Rows from block 4 of a small autoregressive pixel model, named by matrix and row number. Rows with one number belong to one neuron. Each number is 128 + 32 x the weight over its row's rms, rounded and kept within 0 to 255. All counts start at 0. Numbers have three digits each.
Before each neuron's rows are labels from the 100 images, of 14976, where the neuron reaches its highest value: "top examples" is what is common among them. Only what is clearly more common there than usual is listed. The data: photos of arthropod specimens (BIOSCAN-5M).
# fc1: MLP up (model.blocks.4.mlp.fc1.weight, 768x192), inputs 144-191
# fc2: MLP down (model.blocks.4.mlp.fc2.weight, 192x768, transposed), outputs 144-191

top examples: order Coleoptera; family Throscidae
fc1.131:117136132075124121033178106183094102177101131147114198126059141167140111114104171127118141106120146147142184135090122146132106159140173157086106
fc2.131:094153168112168157101169088092132117176093135144177043132154138111175114196184162081151164185123193087118172099104116125121135106103181108147089

top examples: order Coleoptera
fc1.368:103125169084142115076171084148078046142105121156087072130148105112134083120159113122118112094110197080146148146098176094167139119130083177134162
fc2.368:135131123068144124118126140135216125082159155188103141088108120098065122101107057216211089078139134094130125145133129084182166139153152093147108

top examples: order Coleoptera
fc1.432:127184102158138116093125103136104096112115059111156109077143059157148149082091114139156132099195196125119145099097183180140108140154079143109193
fc2.432:118092158166097162115192154195115097153157178150111097143106123119110122084103097094085143097088119183143182162183111116160114110132153182124097

top examples: order Coleoptera
fc1.49:141091170148176140171184127132131136095151134127110153139117092092200094114114049119053098171156152073142124086120147144064104130135169141081155
fc2.49:124108127148177160120024138055123095105114137168166149109148141063128133153182169137130150105089132117123106127139128166092169088135150120102135

top examples: order Coleoptera
fc1.616:148143149191164131109121142194082111167128162145121187099163071129169083084134151093080120069162163162169124146140119224159130062091141140100169
fc2.616:055124122125126095098121139122144081027163154133104089133205197097155086150111119157140126148116133105135138170128094116170163153113130160127125

top examples: order Coleoptera
fc1.292:068131199114096124094127122146147088153086127119117131087110108165138097028151199165112068088154152120187111098130147084160168149131137109164172
fc2.292:124125185184109123153090142112102168162141104091133116099143068134183057168109177103165155141103167131124092088181111120103091140147144125164169

top examples: order Coleoptera
fc1.458:127074129090116162125146142095130115188096111109090094138112105105159105093129083130118118081131139177167095119136166106069142158132125195164150
fc2.458:115089132137014105126185153145167158063123079129125125069169076215128110106100161096184114166124169085113104160126091145133102103156167087067160

top examples: order Coleoptera
fc1.502:135189121161080108159131087100133093190125063162119072121071087147141109100062101148104115098152126225162137073052163126096099197099125116101120
fc2.502:133120113105093128121047135141129106135094136069160134167143140116081145142154139073123086117100131109068100148097101130074068093151124113116176

top examples: order Coleoptera
fc1.139:118136136154118160108135158098072143133110144149159063170126090096107128122105166113154102153142167148090149094102189183089132146147179134093115
fc2.139:128118105086185137089104120140146080083088137140106126122148095141111168078178069067120097128105132147115156179061108140092143124144158150069085

top examples: order Coleoptera
fc1.5:117152140129114153083167073133105105110094106137168164104089148136125058114085126136109120088098092118102122129175096115111095121142097125188210
fc2.5:089098099112120150142110159255134131120105115098108119133135078130141143108134094132084106148130107172107163195133101141161056156175116141102107

top examples: order Coleoptera
fc1.10:137092055127130150166068155187118078156064143146117162119132125090122121127116121146108110087147096078147166158043133086096163146114135145086093
fc2.10:088151191110130102136139126148105124089165164172116095127128123204149143117105159117096168123135079137079137119107159126111139114159097180147159

top examples: order Coleoptera
fc1.497:158100078132143192131194102140098093157127121104111172181141132144103144097153165143136104098116172124112155153103135122145197106161139112184084
fc2.497:118139110126062136127109112147126130120187130187129101086130168173141108147121133103108159078094127129098081147145135182096153142098116119136158

top examples: order Coleoptera
fc1.479:148182109149107175125130165128125075168134125128139155106093117160174195140108158047049135129154117149131130131148161143110100105176143110085104
fc2.479:196078098119124147114133141165122184094168065138185146089127189148141124131117101196244116133103096097180106096153183122103133105099109111090131

top examples: order Coleoptera
fc1.83:085172118081118113060114102120134148110135118086094153089061073147170127130155156078101135120159161177118125110075154160107133189132093139135133
fc2.83:128139144110193096207162112140105143164112122153112080157146116124112137141133135143106154129109131086086139117127143153153083117160168127090164

top examples: order Coleoptera
fc1.627:115115131118071111131115090174173108167090070112092120084184127090163150116088156147148127115170157105164149072139124134127167101118140183114177
fc2.627:138094084097104142099151084083108150179179148145141102108134081135113182153116159133203075090126101175135069126130111159111080102124145110144144

top examples: order Coleoptera
fc1.688:084105158112119130081120121117128139075150127105080119182145080145175176131114144115120111100187210164178145153118121128134112151153123179169112
fc2.688:116116124110150142113177118184179174128108110158119182131127128175169084122153023163127062115135137171122079094122139178170114082169097088063177

top examples: order Coleoptera
fc1.79:124115061086174112099176093134111075133161156121090206133122136161083224096154141098139134135116130123109116119117135188121160132104086163127112
fc2.79:130139123195110174140103177176123179143062169147147107137065083107162025138087154110086112115082072141144120141136141156096127158132195129079133

top examples: order Coleoptera
fc1.465:107137113125111135089117138145061109100111106116119101081144155089203191105067190116136101135186152139057112064180117123078152098103122096173172
fc2.465:096119084112081194093090084115107133137100089211125122134095102114086040123112096108120109090145185151163145097158135180149073155152146106069119

top examples: order Lepidoptera
fc1.475:097132138175110156085151133135118156086122156116134071178126143132131168098094145136116127086159142160078179180094210152091132173114132129214117
fc2.475:087151137196227125185104134113116167150147117163114099113126114145136203128127155084178166130147139101129144099119145108126080132142158131186140

top examples: order Coleoptera
fc1.525:117119113128153119108135101135100086123106149134143163112061118143137114112113195086154122075135121193175188116179145151123128133109120163164148
fc2.525:137176067122107106144091118171128113121130095094149082133144102098071104117119146131134128125180157072116097125093062077133102140124175147099129

top examples: order Coleoptera
fc1.159:127142105108052158100095137117080079052101064114095191094117059167134144153101189108153166155098159072113124141128146131162177114134169132102104
fc2.159:124116116145163154145140182106120103132133161126099112105093187168078121127109094112113113078122108176138091078091154174069109135138124180183091

top examples: order Coleoptera
fc1.618:096122071088130115149117136165129137131039110109074146153141113106100184135078115131108133141142110124063126113078101099103114118142147165163113
fc2.618:093128146103151128117123138091120133114128139130121097157145184110114095211148073091183107142129105123103119086116134123110146156146075090061153

top examples: order Coleoptera
fc1.201:137132022116137127108105125142107106115114080086178197051134098103170124136120193151120131150143134140098192070108132180100187117141129170102118
fc2.201:124103190146073134141108110016138122144098038106144138127144053202118122114089152107074092171133131204119115141184124109106153115156088113140110

top examples: order Coleoptera
fc1.516:114164110146124157165116152177140127190146160110098050126080074180089146144117091127063146103144106115115109104104160164131101173159124179153215
fc2.516:126122180155091135125162060091126154133146169113086152062083118130141153103125148119124046098141153116138086142146127135144105210139116173150134

top examples: order Coleoptera
fc1.315:128135142052131138106114135184127138099112100100152103089128164124136157085117099147132080079136148161204140101126111115095143127186126138120141
fc2.315:100126111122199103136080071078102084138142143138138174164167158081143128219159110113118131108108108061117165051100174155148131104104114117117099

top examples: order Coleoptera
fc1.738:066148056136151167143099141148100178078088110179132147141152111064149128112097191131117134141153168148109128109100092111121109178153132170149102
fc2.738:164124147083104156106202205090147142128117127136157114118094226076129074154111130094148105157108078085115104097141135132129138102130143122025123

top examples: order Coleoptera
fc1.670:125147067111122137115163072155134113109098138127138174068151149115114119156077155068145122133110123122142183098165135157109107146152144114104111
fc2.670:114168105129143119169154174079167192126125141090177131082119125115134150153107147112159059119141118144143152079149115123135141145150160080095211

top examples: order Coleoptera
fc1.350:055116120121136207125139098178115137182052176157138148171108087134160176118101157074073122139129194165183124076164112126119179156169118165156098
fc2.350:086132091103072094090074139159125118109100059115111116135134161136174138148114135126167222118105102129139156114066130124109137103123110128126109

top examples: order Coleoptera
fc1.441:071181122123085137147165088116111127129158133118134091113097138153110152119074113100149119074197130130177146135112118130081155173159129194161077
fc2.441:120143138070103167089159093083130085204145150111138101128170061116099061127138175175113164181130145119157091172112117109136150171162115142177073

top examples: order Coleoptera
fc1.31:139145046149130158100114098111101067145124065086114148170119092155048161125130090126137097132125114123136192084131186188109173142147133138171119
fc2.31:099086130106113116104124082109133186136160118111123122133140158139108096183122110168113131140134151112120093101194135095126156163108144144115123

top examples: order Coleoptera
fc1.291:081147063145168139129141093112069073077083180156082132188152133084107194134135108149138116097129115190192200111191148202144143195157082143107141
fc2.291:098137157091158120128162115064109157096165070119143123107127159144147135120182139102144099101095074138135112098117154112110124130128139124130134

top examples: order Coleoptera
fc1.693:111115150102093159081123119154065070161123160068101140053088136182136138149093168110125122135116147093157137136110175139111084123174138215182122
fc2.693:116148183065109102121189041142122178147135139138124080181113156154179128123173100120142077076179134117138203114133121135148134159148141157109173

top examples: order Coleoptera
fc1.582:147129052106129171137151156110118126123091165135161142171136150110197140130073152113076125154118140115102122088094145135109104101153155132135181
fc2.582:113111122103183134048116077143130178067182079146078182059183153119135138138126167165135154148155136130171181077074135088158160184101104130105130

top examples: order Coleoptera
fc1.87:099134148111163105087124161153160113141163127099156119137077195120168169123089135140097119169119176168186130084160196068140146088192123165115212
fc2.87:119138149114153113054174101105072123152072140153128171155129142066149117145123117099112098117150089132109119180172116142145145190132133144195099

top examples: order Coleoptera
fc1.119:096199116090108109120182139133102118180116124061139176094079139149149145165118114080075085152181075146148177112142142110094184126164176142088154
fc2.119:072087114113198103131115151110132140150195115188128091170161149096177121128093098177092095084104141081133156141126086108104201102125152143145161

top examples: order Coleoptera
fc1.193:111126123080127138074126116163083084103086156127136131153102137074084191140102205104097126139161149145088152108110125161085144144132163205142077
fc2.193:138114142120104124099178143127142180070116034139137124163144091118099103109126094114134101103193076079133166126160107144135086118063115158086096