{
  "image_size": 20,
  "levels_per_channel": 6,
  "layers": 7,
  "head_dim": 32,
  "bias": "all",
  "positions": "rope",
  "init": "lecun_normal",
  "beta1": 0.9,
  "alpha": 2,
  "steps": 17900,
  "epochs": 11.7
}
Rows from block 2 of a small autoregressive pixel model, named by matrix and row number. Rows with one number belong to one neuron. Each number is 500 + 25 x the weight over its row's rms, rounded and kept within 0 to 999. All counts start at 0. Numbers have three digits each.
After each neuron's rows are labels from the 100 images, of 14976, where the neuron reaches its highest value: "strongest on" is what is common among them. Only what is clearly more common there than usual is listed. The data: photos of arthropod specimens (BIOSCAN-5M).
# fc1: MLP up (model.blocks.2.mlp.fc1.weight, 768x192), inputs 0-63
# fc2: MLP down (model.blocks.2.mlp.fc2.weight, 192x768, transposed), outputs 0-63

fc1.400:483519508493515446540542533512538529491513509471491497557487532494472512494498510498474495512498532501501472500484481510474542525552481551489491509531509502462488496468477483494506507487565533
fc2.400:535505505497492484518483542522516524494502489494535488461540478500476488490489505504496521539475488487514491497517521489492468458519510500504475507509447499527477473526493456491449520510487512
strongest on: order Hymenoptera

fc1.214:519503482497551497514495505508493472494530479478511471509489533531508462518446551485474512477469510497472503499523518484519490462452540506483515497528489495498509485506503442509494523481502480
fc2.214:526480504515502494442482489547497486540518479501504506513488480462520480496514487504512484438559488523499496497500498524495482526500525495516507484499524501521479513510519520484517461490467529
strongest on: order Hymenoptera

fc1.641:543509554507475515464541540500491522494492484541473508439492553511531533500490492478502476525482538507507507479489487496529565525531476452507498528524460494502511483504462497490527512479518541
fc2.641:470518462520471486433528512551506478504520509488541514534495496432479524508513507502483505506545473490509494536486493473507451489484516495519507494459452478507467491487501533516486452491519525
strongest on: order Lepidoptera

fc1.11:497522486501460494473513501509533532519522540493413523516516510483515530499451537492508529521542523481502473487480481504509510503509487475460483513465465531511511491510498472516510507467519525
fc2.11:489484466479486443505511479511502467476441538561471505537508540542478537489467464465454494512449485504525503507493506501536508491460454554468493482496494505478520485534515504508486484516472519
strongest on: order Lepidoptera

fc1.204:493499490531487452522504469502466441503474509536550500508493499526521495486513548480482517504510525486489503504486467493479464478495497459519540507558512491523507505528477483504483530515514534
fc2.204:490510502516512504509543505485498541476557465515516459498566529460506491525512514501516499538568483516516512512519489547507507467503512543524504547489505496498535501536504494488507512495498544
strongest on: order Hymenoptera

fc1.181:500501489536510506469501479493485486519510480491482509510512585511528432480476560500497541514520537505467510486516455471460479484497508482513510517540544489549504539472458502557499505475509502
fc2.181:520510496489546490493493491500480528484517493514475506515478446521508498542512465490510537514558460457461526487533522474502513439482492502443486516519449499464483516506494529468501493534440545
strongest on: order Hymenoptera

fc1.576:463521539488478526544494518488481490446474459487499492559462489497536488501465523493531473564492491509535495464462513503474484518504520530468497518498471458512483468522503516488502493527495518
fc2.576:527495476536515502511465509493511527518474492534523547511505493517503511473493487509526525464515485488495507509489452505482507474503509495514512464446483516476509518498506560495488521491531538
strongest on: order Coleoptera

fc1.308:476512506499512488489513547533511515520477510494484475518488488466528474512497470520461518525481474488525522502502496506530492496487463477522524503505516474495480488519502521517516498450544555
fc2.308:528529502486497471503543500482521497498495515519513500490501482466504504488484500529478514455468509514487511509475508511499474525499505501484486476436517487463489490490515532541504518500530502
strongest on: order Lepidoptera

fc1.125:507517464541490510494478445528492512452522521510495519520511523520489525522452510501495515527510521491481510486474485542506486480481489498453482510481501523515542488487510490469487465517484469
fc2.125:508500463482480488514488492486512501522496482488524480521504496483504475500510501509526514451532514497500499494483532506511539532524470523506480445510518497482454498472489538481474499530502552
strongest on: order Coleoptera

fc1.347:518520541551505501478504503466504541510473468499562496477479465493513491515477508490515520510472543491553504496481501529463491509506506434542520479477488512529528505477453497550490528515482503
fc2.347:480497554484499503507490495500496459498497513509511481537561497528485460555495511480499505483494481480459520512503550459501481526504522511490526505525499488512510493528520534497528500544479538
strongest on: order Hymenoptera

fc1.190:460499486519516477514468516536484538590505463483494449507507485523495437518467523494490515512518480505522496496494437508477451522489497504481500518474479524517504488515505503530458460476474510
fc2.190:488485503485491447519509505457471495491524524512524473496520552504478496495502519530521509490453499478481495494499508502468516474511511452491488488487531471496511512479495476519500471488503509
strongest on: order Coleoptera

fc1.448:505527515523542503524496491509484490527465514460473488493474520515509519494474521461517494519502537530497479487514455487445482473485496437486482523448530509509499493502491488542488465481488500
fc2.448:527526492481505481472485500497500500524523484469502580500514549481479543485482463482536518489472517500530514507498509502469484514483469539507476505513512502487466531513479461538496487509447520
strongest on: order Lepidoptera

fc1.18:522499536536513503513563486526451474489483494516507499504514486528491488533489517519492524504487472455549526498472469519477471480509483460545500515455506516490496494507493473521497488498528506
fc2.18:512474476477433512491492542520481516520491442492488509522541456529499506482514511492519487494555535497464491485489523485504484507506482575477484524505472494519481514495492523466501524514466504
strongest on: order Hymenoptera

fc1.114:518507528498500504474493527490493473545499510508488475499530486486503481472462567458536517511500527472519514485486444518483512485511497453458519513422486482524518516502518476489499526479510483
fc2.114:508521508494511508523507504511490508479520454489495480512495477480444520549460470502483507501474543504493495481490463524535505532484484518505544473527507524480520510549461493470538460492511558
strongest on: order Hymenoptera

fc1.294:492515450495508501513520488545471520503501482507421511504514546489524518484512478470504526515506505459506509509484458522567488505541504460491480497517502519504510495494507496479471484448484469
fc2.294:510520427502522509499483518495463494521495500512504494462534552524503536487502513488519507476496543503478489498519489475552510472507447497519471486530491500465503506494495492530516492471490513
strongest on: order Lepidoptera

fc1.516:479531478508481501501481487519536508471463501476509482505495525464510522499501555493473522495506518518499513495511480506483464530487520444489495518468497515533494500506470470525534477473530584
fc2.516:527456507505489482491468470469507540517543527500519483497543469490487503532500468510503472507515449548511503510513531463520464513478516476528461512478520498514511485520507482501498479537464473
strongest on: order Lepidoptera