Rows from block 3 of a small autoregressive pixel model, named by matrix and row number. Rows with one number belong to one neuron. Each number is 128 + 24 x the weight over its row's rms, rounded and kept within 0 to 255. All counts start at 0. Numbers have three digits each.
After each neuron's rows are labels from the 100 images, of 14976, where the neuron reaches its highest value: "top examples" is what is common among them. Only what is clearly more common there than usual is listed. The data: photos of arthropod specimens (BIOSCAN-5M).
# fc1: MLP up (model.blocks.3.mlp.fc1.weight, 768x192), inputs 96-191
# fc2: MLP down (model.blocks.3.mlp.fc2.weight, 192x768, transposed), outputs 96-191

fc1.21:155078094086088105113119097117142101153122174184170126120140124094137116116145138121157151120127127104115115135089106125103148137142131100133118134117057141105117102130151095108114135193110129155121139138131175140141106113157137125146125169135146119153148130140142070143112135154140142106
fc2.21:143164148125151122102130113146144112152177122157128138124135098139120094113099142198158140129101096161096167116147138176124162143169097116116112135133171096099155134084130096122113162124148132145077091125132164141180142087078176122160125141114125160130132142091090109120133162101156085104
top examples: order Diptera

fc1.610:136088150164143068105149109132128142135170148129141134139132129139163119135156149129114087167127149164105115168153136131149126142116107102137076132126145124125153121131147134141159107118143107138116131121156143123143143145149120106079144114174128129195112131154159133119087124112149131102
fc2.610:080099129165145134133104121139141126087158082084092137161199113131160127133141169128156120154146129156180082130134125116140118116124107156117113114125150138130127130083115143129126084086141137119160116099124133148134140136120104139092087146150099114129106115131151181126096127108128118141
top examples: order Lepidoptera

fc1.444:123125141149133109161120082127116102105137136152108182129137136147131162122179125167147110126118110117116151130106168145104128087115091139123139111123163142103182144149131122083114130143135107100114150058144125120151116129147105091096116123117104136159130126144166173134123144130138177157
fc2.444:127167137120129136099164092138130137173156112136160110087125110089132159133129163145143155084128147158160095126118108110099138113183140132161132112130108147174091118106133117111082082135101135115142067124165121144132114123125139121101088126116098146141144123118118139118125092109137067126
top examples: order Lepidoptera

fc1.334:078128109138092094170084139122131129103145125142128143111178118148154065115145114162134110118104110143175100133147117118111162149146137169078087078127135149110156086132130177130116106114121116107125121099116142165136132107110115095108111129130151103142133134148112117180137181151149113103
fc2.334:164187094095153128072145110145140142156124094126130119097140154135110093139177176143115154145108165165161103134157105148116125128157165135140089125115081116103176124181118133111145135087077139127103149100089119128114102148136135118088104124106106115136160089119132168116096132118135105141
top examples: order Lepidoptera

fc1.542:088117137141093147149137132109156117147106132134100134108144066121086141164139167142094124164150100130123161121122083130151133172099089132127098115120133105112144128125105107127122136124133112108122142127085161112133136108145137150094102136116125141110127065124150116146150115145114166126
fc2.542:099132139153142138109129092144152127139111100129145147136140177120121105141104083136134127135133110172145140080101189102120134146080157101142123150163167132104144122117130109122136164140095104123177148097105142144135113103117173141132123094133076174113128149185113152108131108112114150155
top examples: order Hemiptera

fc1.288:065083143126113122121088134111135100138169094161099159150125145147128103123161118124105159139130116152135126143112162159206189070130120146146158143117123148146134121146109129139136161087086122118129147111124126147159136146135092127087118149165119145153102145163188093157153149150133168120
fc2.288:117095106178140104102130127128138136120120157105167139104120164106148191159131104121116126139144102129052087168132133090120123145131161106097128148107107130107138130110168163134104125142124116168162107168146165130133122136137104062114146114160133086145140176145128101145123125151119059100
top examples: order Lepidoptera

fc1.754:135172132161134129157133133131201111150130160136093129154117116137126133171155109161104138124072121144142141126114090133121117124131120129114071122125157098138175095195130121085114118141156152135138161088127143158107125078151126127120120153143191131089145112093139098096189127149178087128
fc2.754:128122108149100087121134098133134126103161129159127134154132131121140108149095157147157090139122071113099109106134185078155148157103128109124138127133109150118145170099110103125191108108128162097126114164117135137126139125133109110123147123128104170116164133113179130133112134133128084108
top examples: order Coleoptera

fc1.509:116133093118112122147098142114115090172118125127181138147165113118088101093176137145097095198119138110140162158078154095130130161144101091097116085135117063118133125141115143131117134112103162093150151156135118154110120100136144093089103147114111157130135112142107148130145122092142077166
fc2.509:103092099192151157121153143153136085141148129108118136103097108122162097142145115124151120118110114098165108136103174080156160129119117102160158155130172141123118114158094118140130109125077089143115131144106114087158070126127114127140100116127091121106120105147134118128096126122140147104
top examples: order Hemiptera

fc1.381:121140117139126117158136132108135122115117115102135193151129100166109119146152059143138110183111148133132139134138150106128124149092148122118112106148151145103151076119118136105134185127141135150153118137138114130126113090138139136120084147141123162141130108111118106140191141133135115135
fc2.381:158170134115130155182140108150126119100170100118094119134135149141124121112094143111145124076116145098132137093107158100089124111088147161129159150123131130113103175113119160132169151176153141140153128137133190128182123137114149156182116154167122105160165131133073120134170133183154159113
top examples: order Hemiptera

fc1.655:105123104123138121135095101153128052132182168142134118162129133186130145118158150140140118147143082154130131136093153126138119116109099149116057087149158148113155095169145124111159135067134093152153098137104096155148130109121134108129114144134131120203142156163140133147115164171140154137
fc2.655:147115148098119165145135115135133132137095083138163138175129098133137130140129140169136138087140132088163116120145153142123081103126126135125121130117116076159121108133119106129093084108094145130216096104081155127151133155126117161148092151057187132175111100103131138123151136138126105104
top examples: order Lepidoptera

fc1.659:159141107086134073068153111083129099139124113141133158164154154122146122159160077165132155116119181207127101127126126122130095143133108129157111095102148134096133124142102134119105107147151126109081106134154164147147117104099119119115135101120139110139152087173153124113096114129131176118
fc2.659:142140121150103162204081169141123131148134101154119132129089154116093190156130107155111118124143115144138139127106134115137109116103165129130171146127157144131104137131122143127117135102124126098186152082104117109130112108164108135110108128114142101121105146140145116152164132137110161089
top examples: order Diptera

fc1.235:128178104173084125147103134133087123110115168143074156150106160120133154150168121136108111113140121133139115114123120152120115159148108148123143130088171162144137158185120131118122153124130129142128115105116151130164144128161187115122168137110103144103118127159107149141097128151147103137
fc2.235:132116138090189159116132098123130161101157117117184119069104076098131180121163076121091159125110111122094127118086143123125134116144157136173078111157117098127138109111138108123124095152151121116123102148136107154146122101116150119109078126113107122150103114132165093161122132136124120139
top examples: order Hemiptera

fc1.716:102134083098134082145117102166126099148137149137130147130118158135149148131173138113139149144141149148127134153110095125114153148088101082114120126131144176061157125113151114132136064116117121128151119130085155119109138073133125111131090116139127133143117129126167121119100103150128122133
fc2.716:135132157146130081181161136125143158171118131095124120139129118063144163138124123129144110135109128167150161107125130094164164145135090091125160140140143138117116101126102128136138087180159157127130105112123153115113118125146148107122100133164179125121147132151126135129130122100118114136
top examples: order Diptera

fc1.679:131083158118096119141100129081134122124119119157115154163127149157107160153158104139127136162151109129101126150177151126162079144120078098089174123097105142156112144120141127132111163105088103137099123104103155114150125088104125183127126165149110101167111109107164198109128158121113097113
fc2.679:137128142140121141101173136136110123109119104103122110186157077139147123132134109102142112125149147170100127116099119106076102137170142102165144092102143181140138161140133094143156110143172155108122220127165073105106136132078169133104104108166133092130126114075148147123143120157121110129
top examples: order Coleoptera

fc1.565:140160104112110154155125123115119116184140098147089138114108143132132125112133157126131168107121090129179123121113143188118167145130122099141106131124109123133149126155124155124139139137158149142136141081146128167158125085121113115130132170108107122119117173158170105145164160123127069132
fc2.565:107169105096114155163104133166130121150099146150137125066088120123075118116137171111131151149121128130133148110129131146125103124116137158141111176126123161160146120152125083128137126108138141122125095102116116089154133087186149103179139136120117093090169173110142122183130131136110145136
top examples: order Diptera

fc1.281:113098134092153159114143133114134114132090129139076145127148121102138131148156119159123140193104126169112118143113104082139083103159129159106124098123164149101123111115150155120148118128140122122124122108140139157118171136126097124151124117098133079141077105151126128116150114183135086153
fc2.281:121178130126119166159091124129138118121168147153204131148155116157099150132136107162143080082084138102137120128142151128116156127091108126156142138124115102143133119150122144100098115114107123097082144161149146090104185133112108126138113100089096149132139143144153115131122148142147158144
top examples: order Coleoptera

fc1.311:095126124138099091107092179140119129151144142133067106089154113141146099151168096113179140102126115162155145129109197118160100115134102141143172172147139104123111079158128103142162132149106103149168118113174150088106117119128121091083133148134131083157105137108119162133121174156145114123
fc2.311:167115155135093078162140086107123117151142117125137151149092113090111101124113130119132092080132077171122178146155130113149090148140160112087166107115114125141159098112086096118146173149170158094090114130118078120090146153154120162122140068119138164103180110143123098124134124127118158135
top examples: order Coleoptera

fc1.737:123113092106092149143108126129138103149068097166162135152109137105118126147125123136118132059143127129122097143109128108124122132097152107080157121163109128063147145135105141145166195126097128147164157154112074166151135095145107093081141156150102120124122077140136113143146119122128080130
fc2.737:175145138120142149146140110105141113134159109110169138155156121140167153148100160122145103188130131075109136139123147156123105083119109142145111110134140129133142127073119099134144142129108085133113095136146133130135127114113162172153082098119131145111120134121107075151089144169102104142
top examples: order Hemiptera