{
  "arch": "transformer_decoder",
  "model": "autoregressive pixel model",
  "dataset": "photos of arthropod specimens (BIOSCAN-5M)",
  "train_examples": 195000,
  "image_size": 20,
  "horizontal_flip": true,
  "levels_per_channel": 6,
  "vocab_size": 217,
  "width": 192,
  "layers": 7,
  "norm": "rmsnorm",
  "norm_position": "pre",
  "hidden_act": "gelu",
  "mlp_ratio": 4,
  "head_dim": 32,
  "fused_qkv": true,
  "bias": "all",
  "qk_norm": false,
  "parallel_block": false,
  "inner_norm": false,
  "positions": "rope",
  "tie_word_embeddings": false,
  "init": "lecun_normal",
  "residual_init": "zero_last",
  "optimizer": "ademamix",
  "learning_rate": 0.00105,
  "beta1": 0.9,
  "beta2": 0.999,
  "eps": 1e-08,
  "beta3": 0.9995,
  "alpha": 2,
  "max_grad_norm": 0.5,
  "max_steps": 17900,
  "batch_size": 128,
  "epochs": 11.7,
  "lr_schedule": "linear",
  "final_lr_fraction": 0.01,
  "warmup_steps": 350,
  "weight_decay": 0.06
}
Rows from block 4 of a small autoregressive pixel model, named by matrix and row number. Rows with one number belong to one neuron. Each number is 128 + 32 x the weight over its row's rms, rounded and kept within 0 to 255. All counts start at 0. Numbers have three digits each.
After each neuron's rows are labels from the 100 images, of 14976, where the neuron reaches its highest value: "top examples" is what is common among them. Only what is clearly more common there than usual is listed. The data: photos of arthropod specimens (BIOSCAN-5M). In brackets: how many of the 100.
# fc1: MLP up (model.blocks.4.mlp.fc1.weight, 768x192), inputs 48-95
# fc2: MLP down (model.blocks.4.mlp.fc2.weight, 192x768, transposed), outputs 48-95

fc1.441:165086146156150149106141141146092132126192127138107109138120110174108178107143152136141084131091091080156119097108175175076092128125079148111087
fc2.441:141138110117156141140171144173122115177127096164137148177120134167138141134100087194088109134172184102129144108108143106067141089143131102135153
top examples: order Coleoptera (76)

fc1.475:119095147169141164091167152129100146179129152188107134136085145140171054155112174132149179134169088116123141126080163076158150097123100117113035
fc2.475:183058134123121126110119118103139132122166158119116085117085094132159155099126119125130167104140117154109149148117143080207152065122139150203101
top examples: order Lepidoptera (44)

fc1.582:171092038088168193107137164160186141117101104128168131193113124127081096152121226198119072107081116148122111172121179079065142101114106085114082
fc2.582:117124168123138151096134189110093140193145157114181176135078143120150181108128135093123118133110144126129101160119130115146180113076134145155126
top examples: order Coleoptera (38)

fc1.522:177089110153134107154182103144110118119081146107116118129083147094120092158114149144086114212111068128116109116091127174120127113043114151157166
fc2.522:121064120115162098113137106095110138125106121169031133134141119197156138152189157153097191106055097137113118114118142164113119151178169129096137
top examples: order Coleoptera (37)

fc1.172:141094077110102119162155177134120143125129121131122117176136082123080102087122131157137075160156142080142131102099139137114149079122149165096067
fc2.172:124164137138156125123139078129136103123121060153107111092222191132189112125169143147157180109076143107092116127088182159141110152082198160112129
top examples: order Coleoptera (37)

fc1.52:102075098162165190069122122125086121139190139124099092096129085112135129134091181130117132155141104145169116136097144149075143079081134132117154
fc2.52:153151103107104097147102151121170169116187151184176091176217117162148131108173134099139134143144102092199118131136096126085131146106120122125150
top examples: order Coleoptera (41)

fc1.59:109157129137126127104155163130155118103099104189143152160169129055152171135113152148139151149084114141154188184126162142182104115068117111152154
fc2.59:143099124150126145150105079112136095191126152099177124115116080161116171135157140126096173126081082090123146145112144145080110153152114065078145
top examples: order Lepidoptera (25)

fc1.263:160138126116198191115134143130121132128137138161096138140147145134149060124105122159087131220197166135164091107089118107128078075141145103113154
fc2.263:119143152120164148158124130125145143114132099121178112114142126079126160150090129100125082141100116111167143126145124132139163171052138135041126
top examples: order Coleoptera (92)

fc1.181:133120140102166141109150099085169136161054137140148105141083158151160094115136212160124175113168128060149080152172120195093179070136198107177130
fc2.181:097096109161170164111128144081000089109111140096143161186118127139104138100115138174087071143118139124146122122114173069106094109177057136051124
top examples: order Coleoptera (51)

fc1.338:152155154099115156121172127078098140093136115173134064164120142046116142148144127083109122176143151075162179118153154124101131109081146129155103
fc2.338:136084150130095144100153148124109117139059152113136196154100130109150119106101118167127112083087125103088157080075125142154140072119126060134195
top examples: order Coleoptera (84)

fc1.38:124078089130165124109162085096078093190078121129129104181111126072092179081098121115122159135138109111094143135158123163122171076122096139161134
fc2.38:188170107133143125125120130134171100123157151117097137089098098111169110139152133122067119161109188120088155079166145095165114124151182099093092
top examples: order Lepidoptera (27)

fc1.483:118175094136152141147099146160114115202111155110126112161112142120138079163143115114148026208126141116059120149117104165128099082127157097108129
fc2.483:126098136127118166149166142151139118134116111083157143158100105118166114117083133120137088147094102117169168166150125074136139131010187188067149
top examples: order Coleoptera (45)

fc1.196:118091114143168146126155177104085161102103091147127102145098164087126081126095153125153166154158087109059148079120138102098129081151165178188115
fc2.196:137169128152103149118105131127116143112076192127080125150135141140091109160090125104146169158169155179120136076120123062160127082103109135091107
top examples: order Lepidoptera (63)

fc1.108:126143123113168158102153123114070127109129119121064111171115141096126059140146128112135114179170158097144090137171154128126201107099160101129126
fc2.108:160072102133142128116073185136080127119078108152112122133096142149154121170140104159063174157151099135050145112136094055173142141141119108099107
top examples: order Lepidoptera (36)